config.yaml
encoder_arch: "vit"
model: "image captioner"
dataset: "photos with spoken descriptions (Open Images, Localized Narratives)"
train_examples: 50862
image_size: 64
crop_scale_min: 0.5
horizontal_flip: true
tokenizer: "word"
vocab_size: 4585
encoder_norm: "layernorm"
encoder_norm_position: "pre"
encoder_activation: "geglu"
encoder_mlp_ratio: 2.67
encoder_head_dim: 16
encoder_fused_qkv: true
encoder_bias: "all"
encoder_qk_norm: false
encoder_parallel_block: false
encoder_inner_norm: false
encoder_patch_size: [4, 4]
encoder_conv_stem: true
encoder_layers: 12
encoder_width: 160
encoder_positions: "learned"
fusion: "cross_attention"
label_smoothing: 0.05
decoder_width: 192
decoder_layers: 6
decoder_norm: "layernorm"
decoder_norm_position: "pre"
decoder_activation: "gelu"
decoder_mlp_ratio: 6
decoder_head_dim: 32
decoder_fused_qkv: true
decoder_bias: "qkv"
decoder_qk_norm: true
decoder_parallel_block: false
decoder_inner_norm: false
decoder_drop_path: 0.1
decoder_positions: "learned"
decoder_cross_attention_every: 2
decoder_tie_embeddings: false
init: "orthogonal"
residual_init: "zero_last"
optimizer: "muon"
muon_scale: "match_rms_adamw"
lr: 0.0027
momentum: 0.9
nesterov: false
orthogonalizer: "newton_schulz_5"
adamw_lr_other_params: 0.0015
grad_clip: 1.0
l1_shrink: 0.003
steps: 17100
batch_size: 64
epochs: 21.5
lr_schedule: "wsd"
decay_fraction: 0.3
final_lr_fraction: 0
warmup_steps: 340
weight_decay: 0.06
adamw_weight_decay_other_params: 0.05
Rows from block 3 of the image encoder of a small image captioner, named by matrix and row number. Rows with one number belong to one neuron. Each number is 128 + 24 x the weight over its row's rms, rounded and kept within 0 to 255. All counts start at 0.
Before each neuron's rows are labels from the 100 images, of 14976, where the neuron reaches its largest size: "top examples" is what is common among them. Only what is clearly more common there than usual is listed. The data: photos with spoken descriptions (Open Images, Localized Narratives). In brackets: how many of the 100.
# gate: MLP gate (encoder.blocks.3.mlp.gate.weight, 416x160), inputs 0-159
# fc1: MLP up (encoder.blocks.3.mlp.fc1.weight, 416x160), inputs 0-159
# fc2: MLP down (encoder.blocks.3.mlp.fc2.weight, 160x416, transposed), outputs 0-159

top examples: text has "sky" (52)
gate.49 [110 158 159  70 130 135 144 171 116  92 119 145 161 128 136 121 126 128 121  87 111 112 146 137 142 153 139 138 143 100  87 138  72 116 112  99 114 140 169 122 151 147 133 126 137 128 136 131 137 145 123 136 140 125 133 138 146 129 136 113 112 139 116 106 152 150 123 128 109 162 137 163 126 163 108 233 116 140 111 122 119 139 113 117 176 127 147  65  80  71 147 153 126 139 133 153 112 126 152 128 156 118 170 128 123  83 139 133 124 131 105  81 120 127 129 128 135 120 125 101 123 155 142 133 168 100  95  69 128 137  94  85 137 118 100 122  65 136 105 112 138 161 115 122 124  91 122 132 131 112 108 138 148 125 117 132 154 121  82 141]
fc1.49 [153 177 124 148 169 128 121 152 120 130 147 139 115 127 103  87 134 145 106 113 118 131 127 170 147 123 192 123 111 113 135 129 107 163 108 127 130 156 152 135 137 126 105 133 131 133 125 136  60  79 137 141 142 120 120 143  86 137 114 137 121 148 137  93 127 164 129  77 185 153 155 133 141 138  65 148 124 109  92  80 130 116 128 139 121  92 138 107 109 167 120 123 132 132 132 142 100 138 164 167 115 116 136 147 128 191  97 128 129 123  97  79 132 131 142 163  90 147 104 123 177 118 143 109 121 111 110 174 152 151 105 130 146 127 105  98 114 141 106 145 115 106 127 104 175  76 127 102 127 140 144 154 169 115 147 113 111 125 116 120]
fc2.49 [116 116 105 141 129 138  87 117 103 125 105 119 103 111 142 131 136 204 145 126 150 141 143 150 145 147 133 104 100 153 122  97 100 167  85 134 168 162 131 105 114 131 101 147 129 133 121 132 110 147  88 120 169 155 100 143 107 199 121 114 142  98 153 140  96 122 146 113 166 144 154 155 123  96 101 136 126 147  91  60 130 135 119 133 131 107 172 128  96 135 132 109 134  80 110 134 131 152 156 111 126 135  77 135 140 169 106 125 154 131 102 125 116 140 115 120 107 116 112 115 134 133 135 116 115  88 140 159 168 125 138 119 162 170 129 100 102 135 139 147 120 131 104 126 136 100 155 119 141 147 153 187 114 156 171 128  67 107 143 131]

top examples: text has "two" (29); text has "wearing" (29)
gate.248 [179 129 142 144 121 158  91 110 135 109 107 129 130 117 109 127 116 114 129 140  93 127 112  99 169 149 135 125  86 145 160 134 134  92 147  48 135 146 124 132 123 153 106 140 117 140 145 138 123 139 149 125 158 127 119  81  89 133 131  94 118 134 125 155 138 119 122 148 164 153 113 117 135 147 127 159 136 125  94 148 116 185  94 100 159 132 128 102  89 116 160 114 152 147 131 134 109 140 144 154 111 104 183 170 112 124 117 118 152 115 114 124 138 164 123  95 136 126 140 110 115 110 127 120 149  70 119  67  53 125  76 117 122 134 111 128 107 142 166 149 143 118  95 139 136 123 126 126 162 149 139 127  94  93 124 171 144  83  93 143]
fc1.248 [111 147 118 154 127 161 135 137 112 140 119 125 121 134 138 130 126 114 102 109 167 142 101 116 126  71 130 144 113 138 111 135 141 128 125 123 137  94 101 145 101  93  80 173 137 127 128 157 154 117 167 131 144 138 186 147 147 140 137 137 100  97 104 109 111 126 160 137  87 101 143 154 139 170 169 142 170 119 107  94 152 132 145 117  90 118 147 124  70  98 127  66 107 130 136 173 140 101  79  94 115 103 139 112 126 109 121 141 130 116 100 118 149 129 103 154 101 122 126 167 143 128 130 108 223 138 113 146 122 134 122 158 135 117 175 125 131 143 106 131 131 139 118 153 133 130 140 105  81 144 175 134 117  86 110 140 142 116 165 124]
fc2.248 [137 114 152 160 182 155 177 110 120 169  90 142 104 122 102 118 136 114 113 125 114 155 128  82 134 146 100 129 125 143 124 132 157 140  80 139 138 125 127  97 171  73 119 138 163 134 148 118 159 116 108 106 139 103 104 152 163 114 123 132 113  90  83 117 119 146 157 150 136 109 121 148 135 152  93 136 103 112 152 150 132 144 142  84 154 100 135 142  94 123  97  86 149 123 133 136 130 141 131 177 127 115 168 142 175  93  98 130  92 127 152 116 166 140 136 109 132 123 161 154  97 113 135  98 129 128 118 135 108 153 108 118 110  99 117 132 182 160 116 143  99 101 136 120 135  99  59 158 127 114 136 165 142  99 123 167 137 106 162 116]

top examples: text has "sky" (58); text has "buildings" (30)
gate.319 [143 158 145 133 140 127 130 156 119 135 105 131 162 124 122 123 131 135 133 130 137 151 163 123 141 144 150 129 160  97 128 149 101 113  98  98 138 196 142 127 134 126 133 138 141 116 108 112 125 138 157 135 137 137 131 129 114 110 159 120 135 147  97 127 179 143  92 139 134 149 108 137 149 205 148 195 151 128  88 140 124 127 120 111 145 125 129 103 123  64 139 171 132 128 122 133 129 130 144 136 119 114 107 126 170 115  92 124 109 100 113 118 126 132 173 125 114 127  84  89  81 137 118 126 131  94 117  42 132 126  66 149 124 147 123 101 125 107 126  83 136 202 116 130 124 136 152 135 128 106 172 119 146  74 132  99 121 141 124 131]
fc1.319 [ 93 111 117 139 124 153 144 103  94 175 144 129 126 140 141 149 127 147  74 127  85 140 110 159 142 168 115 112 114 142 143 118 128 153 138 130 122 138 168 174 146 166 107  72 151 156 114 140  92 125 102  58 117 110 104 137 129 159 122 122 164 143 110 108 121 171 125 131 125 113 117 126 135 175 111 103 121 101  84 127  86  85 130 124 171 157 110 140 128 114 153 137 132 133 123 181 130 130 118 120 173 129 122 103  69 155 126 136 105 169 106 123 124  74 135 171 129 134 102 136 115 144 192 121 162 109 131 123 126 122 145  69 153 109 110 125 126 146 125 129 150 123 122 139 138 114 157 134 118 148 132 109 139 154 128 133 119  84 134 152]
fc2.319 [ 76 149 127 157 133 131 145 127  79 147 120 145  86 134 151 153 154 159 138  88 114 100 135 146 132 102  99  92  82 118 162 122  96 141  97 111 144 113 128 162 118 181 114 155 173 139 125 152 127 181 117 124 138 128 119 128 112 140 169 130 155 128 133 154 129 127 158 113 134  97 157 151 110 138 127 129 140 117 145 128 151 132 143 146 126 129 130 143 151 143  96  91 121 108 117 143 129 167 149  70 176  88 112 166 130 137  96 100 124 135 127 112 117 128 102 137 146 150 131 148 110 110 150  78 180  82 186 111 113 121 137 118 129  86 132 163 117 161 116 118 104 141 139 108 122 115 126  92 138 148 147 117 153 128 107 157  84  72 114  98]

top examples: text has "trees" (58); text has "sky" (55)
gate.272 [148 166 177 115 136 149 125 127 130 124 124 170 140 126 169 158 146 151 162 104 145  76 163 109  90 129 137 136 143 125 104 103 151 133 123 108 121 180  77 170 129 116  97 128 127 134  61 123 104 126  93 129 117 128 120 108 107 169 116 131 136 160 130 129 140 126 122 128  89 135 118 114 165 148 110 146 126 150  89 140 125 113 114 116  91 142 122  85 132 103 104 129 155 133 119 109 101 109 142 156 136 103 129 159 127 105 157 142 158 158 130 118 141 133 145 144 126 112 137 126  86 143  99 128 120 134 120  31 157 123 127  90 132 124 115 132 103  83 129 125 166 195 140 129 124  95 121 155 128  97 185 110 123 142 134 133 121 123 150 155]
fc1.272 [101 111 116 126 134  87 143 108 136 158  94 130 123 119 126  72 121 114 116 117 131 172 129 140 133 142 121 122  85 163 185 160 161 187 103 170 158  89 105 136 130 139 142 119 170 137 159 148 127 147 141 129 150 127  97 149 136  86 148 107 115 114  95  98 122 161 152 111 131 147 146 146 124 138 130 115 142 134 188 130 124 104 115 126 166 137 121 145  84 153 103 136 110 127 141 153 114 126 169 102 113 148 150  93 161 140 125 133 136 156 132 127 134 103  85 132  88 155 107  95 172  96 118  91 101 130 140 110 105 138 124 171 129 165 147 110 124 155 167 156 122  86 125 145 120 129  93 107 114 165 112 161 124 100 170 129 112 120  87 116]
fc2.272 [ 95  84 111 124 138 115 109 134  86 139 110 103 148 117 137 142 128 159 128 116 127 105 140 100 134 151 155 124 134 139 157 149 109 149 152 142 113 119 129 124 130 133 162 105 148 133 106 111 170 122 148 129 109 190  99 119 124 135 191 128  97 127 116 118 119 130  92 137 108  76 153 117  57 110 130 108 124 118  88 123 108 119 117 126 109 150 149 143  91 121 162 167  96 123 154 118 122 124 161 125 130 120 123 138 117  92 140 166 132 193 112 116 130 123 134 145 116 116 110 135 148 116 171 102 132 133 133 204 162 110 186 127 119 120 157  85 127 136 166 128 142 126 150  91 140 127  86 136 150 149 135 144 100 141 135 166  77  91  93 135]

top examples: text has "plants" (25)
gate.184 [122 142 130 127 119 144 103 136  96  99 133 159 134 141 184 121 141 132 112 132 145 116 119 157 145 157 126 141 110  66 109 114  72 133 109  95 121 149 191 138 134 141 113 126  87 154 192 114  87 131 109 106 139 132 137 127 154 123 174 131 103 171 124 117 151 140 128  94 124 131 130 128 182 123 125 113 120 151  87 149 139 126 126 119 174 133 113  97  93  68 101 182 156 118 133 128 132 128 118 148 135 168 148 143 141 115 130 117 127 140 120 117 130 134 155 143 147  81 116 123 131  98 106 126 107  66 124  92 159 146 116 119 153 131 100  71 126  94 122 157 124 154 138 167 111  92 128 132 150 132 151 141 112 103 109 143 161 138 108 162]
fc1.184 [155  90 123 150 120 142 116 106 136  96 148 146 115 122  99 131  77 123 114 138 145 126 125 207 139 144 132 134  93 178 129  84 152 101  86 135  85 119 124 138 120 120 157 129 123 120 108 157 164 120 135 106  78 113 125 128  99 136 129 119 126 119 170 116 121 144 109 155 112 160 139 133 137 118  92 135 155 118 181 119 125 168 138 133 129 110 136 130 195 108 133 108 140 129 133 113  95 144 140 114 129 171 146 124 101 106 126 116 118  99 122 129  74 119 142 121 112 148 149 175 158 163 112 111 105 156 114 167 139  98  50  94 136 134 120 106  78 140 146 136 128 118 139 101 125 114 145 116 160 147  82 118 165 107 115 152 155 147 133 127]
fc2.184 [185 134 153 121 151 168 105 146 126  76 141 113 131 128 137 120  98 137 150 118 160 172 130 115 161 120 158 122 129 131 133  96 147 151  96  93 115 175  98 105 118 133 124  87 123 145  96 135 139  93 163 111 100 123 116  94 134 161 126 111 142 131 115 143 131 125 131 113  92 199 116 123  92 141 113 134 122 108 116  93 105 167 148 148 164  88 147 107 166 129 121 133 172 142 159 118 106 111 124  99 116  86 152 119 154 100 156 146 123 111 147  90 121 131 162 131 154 124 136 134 125 141  96 132 122 102  70 152 195 125 132 119 155 151 148 128 136 113  99 138 149 113 160 149 124 122 165 103  85 105  77 129 119 131 144 103 161 131 132 129]

top examples: text has "buildings" (28)
gate.142 [178 123 147 127 151 144 117 127 107 134  93 149 148 161 111 103 128 158 122  72 125 154 128 148 114 124 123 152  91 103 149 119 169 133 150 152 116 133 123 152 129 115  88 127 125 133 161 133 107 130 145 122 142 121 167 102 117 131 133 103 130 125  77 120 123 140 128 132 104 180 124 171 167 122 119 181 140 127 125 155 123 154 115  85 132 134 103  56  97  86 152 145 119 129 140 124 132 122 141 114 160 139 127 135 128 120 132 146 133 105  98 128 150 138 123 126 129 111 147 148 134 116 101 135 160 131 123  22  96 150  67 116 132 115 114 103 125 113  78 131 157 171 117 176 150  79 130 120 160 134  86 136 113 119 110 131 126 142 135 111]
fc1.142 [147 127 138 167 103  65 153 131 128 176 124 146 116 114 127 147 153 107 128 101 137 124 132 145  87 140 147  99 189 148 107 136 108  92 120  85  65 154 146 123 160 153 142 126 139 127 118 143 120 147  85 144 125 150  90 124 121 118 161 124 122 120 139 126 146 122 183 115 129  96 112 115 121  92 155  82  71 152 129 124 118 133 146 197 155 126 134  92 136 140 115 128 142 132 140 130 133 141 131 110 150 160 129 152 105 145  83 101 139 136 132 132 127 159  89 130 130  65 135 127 147 123 159 132 133 116 171 169 132 108 129 118 135 175 140 120 135 108 170 112 113 125 124 130 137 130  86 122 116 125  83 130 103  78 157 135 150 126  86 131]
fc2.142 [139 136 126 151 117 100 117 132 109 108 115 104 130 133 112 141 132 129 160 154  87 132 113 145  96 128 141 148 149 148 151 169 173 131 106 109 111 218 131 126 128 136 137 144 116  87 129 113 183 181 125 183 116 157 109 129 115 157 107 123  76  97 141 143 117 140 153 138 144 148 144 105 125 106 106 158 114 128 152 127 133 148  83 113 107 134 137 132 125 133  83 173 139  76 153 168 159 115 149 122 132 116 122 169 147  97 162 131 126 101  99  94 135 121 127 179 141 125 137 127 143 119 119 131 149  77 163 134 144  93 124 117 160 129 134 122 127 136 106  85 106  78 109 132 134  95 104 137 116 146 106  98  69 119 148 131 140 144 120 113]

top examples: text has "sky" (59); text has "buildings" (29)
gate.356 [149 142 143 123 160 149 146 128 160 120 140 134 199 140 157 110 116 124 180 130 161  86 129 119 132 171 114 130 164 107 130 107 109 135  99 106 113 159 133 137 121 118 133 109 142 126 128 130 113 129 128 106 141 136 114 109 180 120  58 114 178 151  96  78 132 112 108 154 117 131  99 126 134 145 136 174 141 151 131 141 118 128  69 122 129  92 118  90 149  90 119 164 132 130 140  84 128 122 155 114 131 138  99 140 127 134 134 132 117 141 136 105 122 101 121 128 139 123 112 147  90 155 148 120 138 131 134  76 153 127  50  92 132 134  85 119 177 122 158 112 126 181 127 144 107 128 127 177 118 118  99 129 133  89 125 120 109 143 166 139]
fc1.356 [134 161 134 137  93 128 144 120 155  91 148 126 144 114 162 110 110 202 128 127 134 120 126 128 121 151 158 121 163 155 123 103 102 107 132 146 130 122 111 128 131 105 107 120 149 120 155 141 120 171 104 109 103  73 139 131 127 115 142 123 129 136 115 137 149  89 145 125 107 162 138 137  69  91 111 154 139 112 108 127 117 160 105 102 124 132 123 119 115 120 118 139 120 128 130 106 145 128 171 170 106 116  95  99  95 124 173 172 127 208  81 106 162 140  74 171 175 170 129 134 108 113 130 152 114 181 126 114 118 138 140 125 133 134  89 145 130  99 161  96 129 155 193 116 106  93 125  98 119 132 130 132 143 123 149 128 115 137 134 113]
fc2.356 [132 119 140 141 128 187 139 115 100 156 134 129 132 103 146 144 169 161 159  94  82 122  95 123 152 137 141  91 174 155 119 141 103  92  61 150  88 102  64 108 100 107 128 103 110  97 141 110 132 165 103 146 117  90 151 105 153 118 130 163 151 142 145 132 123 175 134 158 118 126  94 119  64 132 147 121 133  90  84 160  91 132 141 113 136 110  93 130 106 124 152 129  75 120 127 120 153 110 179 157 144 133  86 141 118 162 124 128 138 172  89  99 123 121 140 172 139 134 117 124 119 135 123 127 163 150 151  89 136 145 141 153 132 135 113 138 136 128 137 121 122 114 129  95 132 130 126 129 127 125 128 140 132 139 157 172 140 137 154 124]

top examples: text has "grass" (31)
gate.190 [129 108 170 165 138 130 161 121 135  75 109 180 160 121 106 127 131 153 108 155 194 107  91 156 129 123 137 131 143 111 131 136 106 117 132 119 115 158 119 146 123 115  74 122 170 131 142 137 152 125 133 116 156 122 113 134 132 137  99 117 109 137  94 101 173 112 133 147 132 142 100 143 182 143 126 160 109 125 104  95 110 128  82 152 134 135 125  56 119 127 102 123 101 100 146  88 115 118 124 117 157 110  99 167  95 116 150 112 123  95 105 102 137 112 156 113 136 184 130 115 133 155 152 129 149 138 140 113 123 126 130 104 128 184  90 153 106 106  91 148 147 166  85 156 128 103 148 115 114 119 155 129 125 137  94 151 173 157 120 131]
fc1.190 [130 161 142 108 149 116 107  72 152  95 123 133 114 138 114 146 106 118 121 108 153  83 124 142 113 124 153 136 137 144 122 154 142  67 119 112 142 150 130 147 125 116 121 105  80 123 109 115 116 124 114 136 149 158 145 120 124 127 104 149 120 136 112 175 123 122 101 170 134 149  94 130 173 134 156  90 125 128  95 131 141 148 147 126 178 128 146 115 131  65  78 171  89  92 139 124 145 101 102 130 126 129 115 145 116 146 132 112 120 168  97  71 139 133 119 131 155 128 125 114 150 164 119 138 143 122 166 128 103 138 179  96 132 152  89 142 113 172  99  78 143 178  89 162  97 155 160 139 124 101 142 152 152 132 124 138  93 125 119  94]
fc2.190 [143 100 104 137 128 122 123 129 137 114 121 125 126 144 145 134 163 115  82 128 124 127  97 143  92 119 125 136 119 108  99 127 148  95 154 158 121 162 128 105 154 147 122 140 123 155 139 139 127 151  89 130 155 150 135 154 109 146 116 135 119 113 183 156 144 160 110 122 129 108 120 141 151 135 126 115 119  60 101 181 141 142 127 112 135 158 166 137 117 129 100 135 118 112 158 121 135 125 172 134 164 149  74 139 171  90 114 165  98 173 109 120 117 137  79 140 145 139  95 118 111 125 131 106 101 201 171 131 128 132 162 158 109 160 126 185 136  99 114 106 151 123  98 100  95 156 110 163  93 123 139  85 126 138  91 104 103 136 122  91]

top examples: text has "trees" (72); text has "sky" (70); text has "buildings" (32); text has "plants" (27)
gate.87 [190 106 171 151 147 105 105 137 123 110 129 125 146 136 123 147 147 170 132 122 158 107 148 149 181 137 119 126 132 117 137 114 102 145 144 145 128 140 178 136 163 152 102 128 142 107 152 110  59 133 115 115 123 114 125 128 170  92 127  90 147 134 113 125 108 136 126 145 105 111 128 161 124 117 112 159 118 175 150 141 105 177 114 101 124 132  97  65 130 163 149 135 124 119 106 162 108 107 145 115 132 137 114 139 186  67 126 132 145 133 142 106 107  95 122 127 131 109 135 144  76 142 140 154 135 105 129 103 125 149  72 114 108 115 141 125 117  76 145 108 102 147 116 175  92 147 168 128 121 130 136 142 147 142 111 127 124 194 143 123]
fc1.87 [124 122 108 111 102 112 155 137 159 132 102 114 152 104 106  82 132 103 134 126 110  81 110 145 151 147 147 125 155 128 160  98  96 134  73 186 139 117 136 127 133 151 141 132 179 121 102 121 118 107 152 131  82 109 114 148  80 116 146 127 160 164 145 129 137 154 137 135 129 118 162 112 162 110 131 121 136 101  91 103 108 123  92 166 139 121 141 147 140 140 100 122 130 171 112 144 134 165 146 183 145 125 124 157 121 148 123  91 113 100  88 113 142 106 120 176  79 118 130 106 144 127 102 131 153 136 158 153 114 109 114  90 115 117 149  92  99 123 138 171 144 104 115 153  75 187 105 173 108 150  97 154 105 121 136 127 138 146 138 130]
fc2.87 [131 154 102 154 158 162 140 127 170 138 112 115 109  76 125 143 150 111 125 129 102 118 118 133 144 130 121 126 124  96 100  72 120 140 127 152 136 136 129 187 146 136 135  98 129 143 119 129 104 125 148 136 132 150 111 145 132 194 102 133 184  99 112 181 120 152 136 137 139 133 160 131  76 112 143  78 114 127 130 140  95 121 161  97 104 121 166 117 158 127 140  98 101 152 101 134 114 100 103 151 121 139 171 145 130 134 129 138 128  88  99 101 123 121  86 125 120 115 114 111 190 119 122 115 141 101 133 123 112 176 146 110 119 118 118  90 137 159  92 118 112 128 146 124  85 151 137  70 109 128 103 186 132 136 169 134 161 142 166 133]

top examples: text has "road" (27)
gate.233 [155 146 162 145 155 134 163 180 171 117 122 154 151  93 125 123 130 169 162 103  89 123 116 164 165 125  97 133 144  94 117 119 127 169 126 120  69 123 146 162 101 118 104 150 136 138 104 135 105 125 112 131 115 116 129 142 163 139 109  70 135 115 106 124 175 129 121 122 138 121 134 195 114 141 201 141 167 136 111  85 110 109 110  72 125 114 134 105 111 123 122 153 133 138 131 138  86 133 119 151 118 131 102 148 130  93  98 129 135 118 151 107 102 108 147 132 116  99 134 149 119 116 169 146 132 127  86  88 163 123 118  92 120 136 151 111 134 127 124 124 128 129 117 162 131 124 130 156 118 128 162 144 132 105 117 190 112 127  69 128]
fc1.233 [113 126 133 180 127 160 151 123 144 124 149 100  97 127 136 161 115  90 137 136 153 101 115  68  96 144 151 131 172 180  56 155 153 127 127  87  91 113 120 169 160 123 110 131 190 138 123 129 122 125 113 135 138 121 136 131 180 110 131 130 110 135 179 196 121 160 166 148 130 137 153  72 133 114 120  97 129 135 117 107 116 161 132 146 133 122 131 148 104 119 130 126 136 124 139 130 142 115 117 121  92 118 108 125 182  64 102 149  92 135 134 138 160 142 111 129 108 130 102 104 129 125 162 112 144 134  92 115 115 125 141 126 123 118 121 140 137 127 132 140 113 139 108 174 149 155 130 121  57 133 114 104 149 132 117 131 137  95 126 128]
fc2.233 [ 89  98 142 113 119 168 115 143  73  74 139 135 180 127 135 136 114 102 109 152 157 153 113 104 131 135 149 143 126  91  86 136 125 128 158 113 134 123 136 132 173 117 102 125 145 102 133 128 157 103 120 122 138 130 147 119 147  87 154 134 135 110 132 155 129 112 130 127 129  90 121 106 127 117 160  95 179 132 130  87 130 152 113  96 119 112  84 136  57  92 136 141 138 127 118 134 124 114 132  89 130 166 150 120 155 154  84 149 128 121 135 142 121 139 166 179  52 112 103 118 133 156 139 132 186 134 126 117 134 111 135 126 146  87 167 133 174 124 153 143 151 148 105 155 158 111 115 127 108 174 120 132 132 172 125 122 126 144  97 126]

top examples: text has "trees" (59); text has "sky" (53); text has "buildings" (36); text has "road" (25)
gate.414 [118 148 168 109 133 129 133 103 143 129 138  88 136 114 132 116 135 121 137 129 136 145 172 154 131 162 126 159 112 139 115 130 136 135 108 130 120 119 156 165 149 124 122  89 166  79 118 161 128 104 105 135 137 120  96 154 138 147  90 100 123 183  91 125 176 154 125 145 101 134  99 144 194 158 106 197 133 121 123 141 119 134 157  92 103 128 117 115  93 129 145  94 128 133 150 146 101 123 121 132 133 164  71 130 144 139 133 149 112 119 140 127 106 123 151 162 112 126 124  74  66 160 143 128 121 148 128  84 153 102 128  52 127 170 124 128 103 138  62 139 111 152 117 132 144  97 124 127 145 118 151 139 148 123 121 135 121 112  99 128]
fc1.414 [148  99  78 127 139 144 134 126 114 185 128 149 131 143 116 175 109 113  74 139 149 131 102 157 121  90 131 118 156 107 145 151 143 135 119  88 121 104 135 133 131 109 122 117 132 130 114  69 124 124 193 141 108 138 141 107 104 112 141 106 150 118 126 138 112 135 140 144 111 130  93 105  71  93 151 150 134 138 129  74 143 130 147 171 106 110 135 138  77 162 138 148 221 119 139 129 110 123 148 143 156 139 131 132 128 124 103 120 136 118 116 146 115 130 144 136 108 113 119 157 171  96 112 103 127 123  75  83 142 127 131 160 132  98 147  84 149 109 177 119 148 116 143 124 169 112 127 140 159 140 125  96 109 151 126 127 166 131  97 127]
fc2.414 [197 144 127 124 130 115  94 136 148 131 155 116 132 128 134 105 123 173 146 113 137 110 120 104 185 146 161 131 118 104 152 103 142 165 108 135  97 114 135 122  97 126  93 124 141 129 127 112 136 153  81 159 164 127 130 106 139 111 118 139 114  77 124 132 167 138 138  63 176 128  91 141 123 120 153 158 158 141 105  82 125 113 155 128 106 118 107 108 128 165 141 129 150 130 118 137 146 117 132  99 144 136 153  83 144 149 184 139 163  95 123 127  80 100 138 123 136 111 102 128 150 129 158 141 132 104  55 142 127 115  98 127 105  96 124 119 166 100 141 130 137 152 145 136 152  95 125 135 142  76 130 151 103 128 128 135 176  80 127 126]

top examples: text has "sky" (62); text has "trees" (55)
gate.392 [129 120 163 124 163 135 115 157 133 106 131 174 143 129 126 158 144 188 126 148 137 134  96 126 127 145  98 140 134 126 117  64 136 109 134  96 119 128 155 141 137 127  95 112 129 136 155 120 142 136 151 126 157  94  98 177 131 142 106 124 120 136 115 140 113 115 108 109 126 142 108 121 143 104  86 188 133 146 137 140  94 115  85 129 219 125 133 124 129 101 106 127 148  97 113 158 125 127 168 130 136  92 143 155 149 122 117 145 134 112 100 101 109 105  97 144  91 120 125 139 134 117 176 108 148 129  81 110 158 123 129 136 130 122 141  72 111  94 175  83  82 141 122 148 100 117 110 140 151 123 169 137 117 129 149 150 182 100 117 153]
fc1.392 [115 116 162 128 172 149 112 156 140 126 189 187 135 127 118 148 139 138 132 146 149 139 125 133 114 123  96 153 152  66 147 101  83 128 148 127 136 119 118 129 128 128 125 123 143 119 156 116 168 144 129 136 177 146 137 155 134 148 122 136 152 142 159 126  82 109 131 128  79 142 126 116  69 123 135 114 141 117 143 101 111 143 147 109 124 155 117  92  78 110 101 129 134 112 128 130 119 117 149 109 115 123 119  81 108  89  94 136 150 152 116 123 116 129 119 147 122 113 111 112 146 137 163  91 149 123 118 121 107 123 109  87 114 129 124 122 181 139 140 130  83  74 112 115 171 152 171  89 123 122 155 126 118 156 146 123 169  52 175 140]
fc2.392 [ 74 129 122 116 169 162 134 119 141 141 103 131 134 146 136 119 129 151 121  86  93 175 124 123 133 146 101 118 167 100 122 118 124 129 157 113 152 167 121 123 123 137  97 121 118 176 139 132 144 110 160 105 152 112 100 111 148 110 107 133 139  98 119 130 131 106 149  73 137  75 121 131 125 166 157 148  83 144 109  95 128  70 133 147 175 168 136 138 112 132 145 115 192 157 144 130 132 100 120 142 163 164 126 145 186  97 112 119 140 124 126  73 118 125 154 118 107 160 128 154 115 112  93 169  95 118 110 169 116 113  70 108 139 104  95 123 154 100 119 122 118 122 152 135 117 173 138 143  98 169 137 126 112 130 123 141 130 121 128 127]

top examples: text has "sky" (54)
gate.82 [165  90 140 109 147 200 136 112 137 128 133 149 148 112 116 124 140 152 107 130 169 149 149 132 139 144 117 128 103 134 155 125 112 140 119  83 125 105 170 134 148 126  90  99 153 123 129 146 154 131 108 141 123 132 147 149 148 123 144 106 111 139 139 131 165 121 132 129 135 133 106 111 136 109 173 125  80 127 117 133 150 200 171 111 159 138 152  82 133 140  57 178 100 118 128 141 128 128 131  90 136  94 117 146 163  89 128 121 109  68  81 117 115 126 183 135 115 145 128 111  95 138 151 107 113 118  99  90 136 124 119 149 130 168 109 102 126 110 109 154 122 134  98 100 102 145 137 100 133 155 160 120 120  83 115 115 170 140 156 135]
fc1.82 [141 158 152 144 116  88  95 149 148 143 123 126 139 146 122 107  74  87 137 141 118 136 131 110 134 105 139 144 132 122 122 113 145 169 212  97 126 164  99 109 152 146 147 136 138 126 189  92 123 147 141 113 128 132 132  92 120 128 124 171 167  83 118 178  97 133 128 115  91 109 139 119 133 149 157 121 140 132 138  88  94  93 135 119  60 127  88 150 107 127 135 108 141 127 160 120 109 128 125 119 161 114 115 115  71 125 131 132 159 120 193 107 136 126 103 108 140 154 127 160 165 146 133 115 126 124 122 133 147 142 104 128 125 124 156 141 122 115 153  97 134 113 159 176 124 118 137 183 119  78 114 134 123 109 135 115 106 113 120  90]
fc2.82 [154 134 143 150 123 150  95 127 128 135 153 127 199 111 101 128 125 116 124 153 137  99 190 109 127 115 126 120 131 156 140 121 145 204 104 138 128 130 126 140 126 114 143 107 144  95 121 135 171 154 125 118 137 154 119  80 161 136 118 113 126 100 127 117 127 138 158 102 137  88 121 144  82 123 139 115 140 122 140  99 116 145 112 129 122 120 128 135 138 111  63 149 130 134 138 145 125 120 135 104 167 152 106 139 176 113 131 125 182 125 135 119 128 146 119 127 125 108 117 161 130 124  82 101 129 154  62 155  95  85 105 129 110 141 113 136 174 156 180  64 136 149 129 117 121 100 161 106 175 103 137 123 117 107 115 129 132 141  68 132]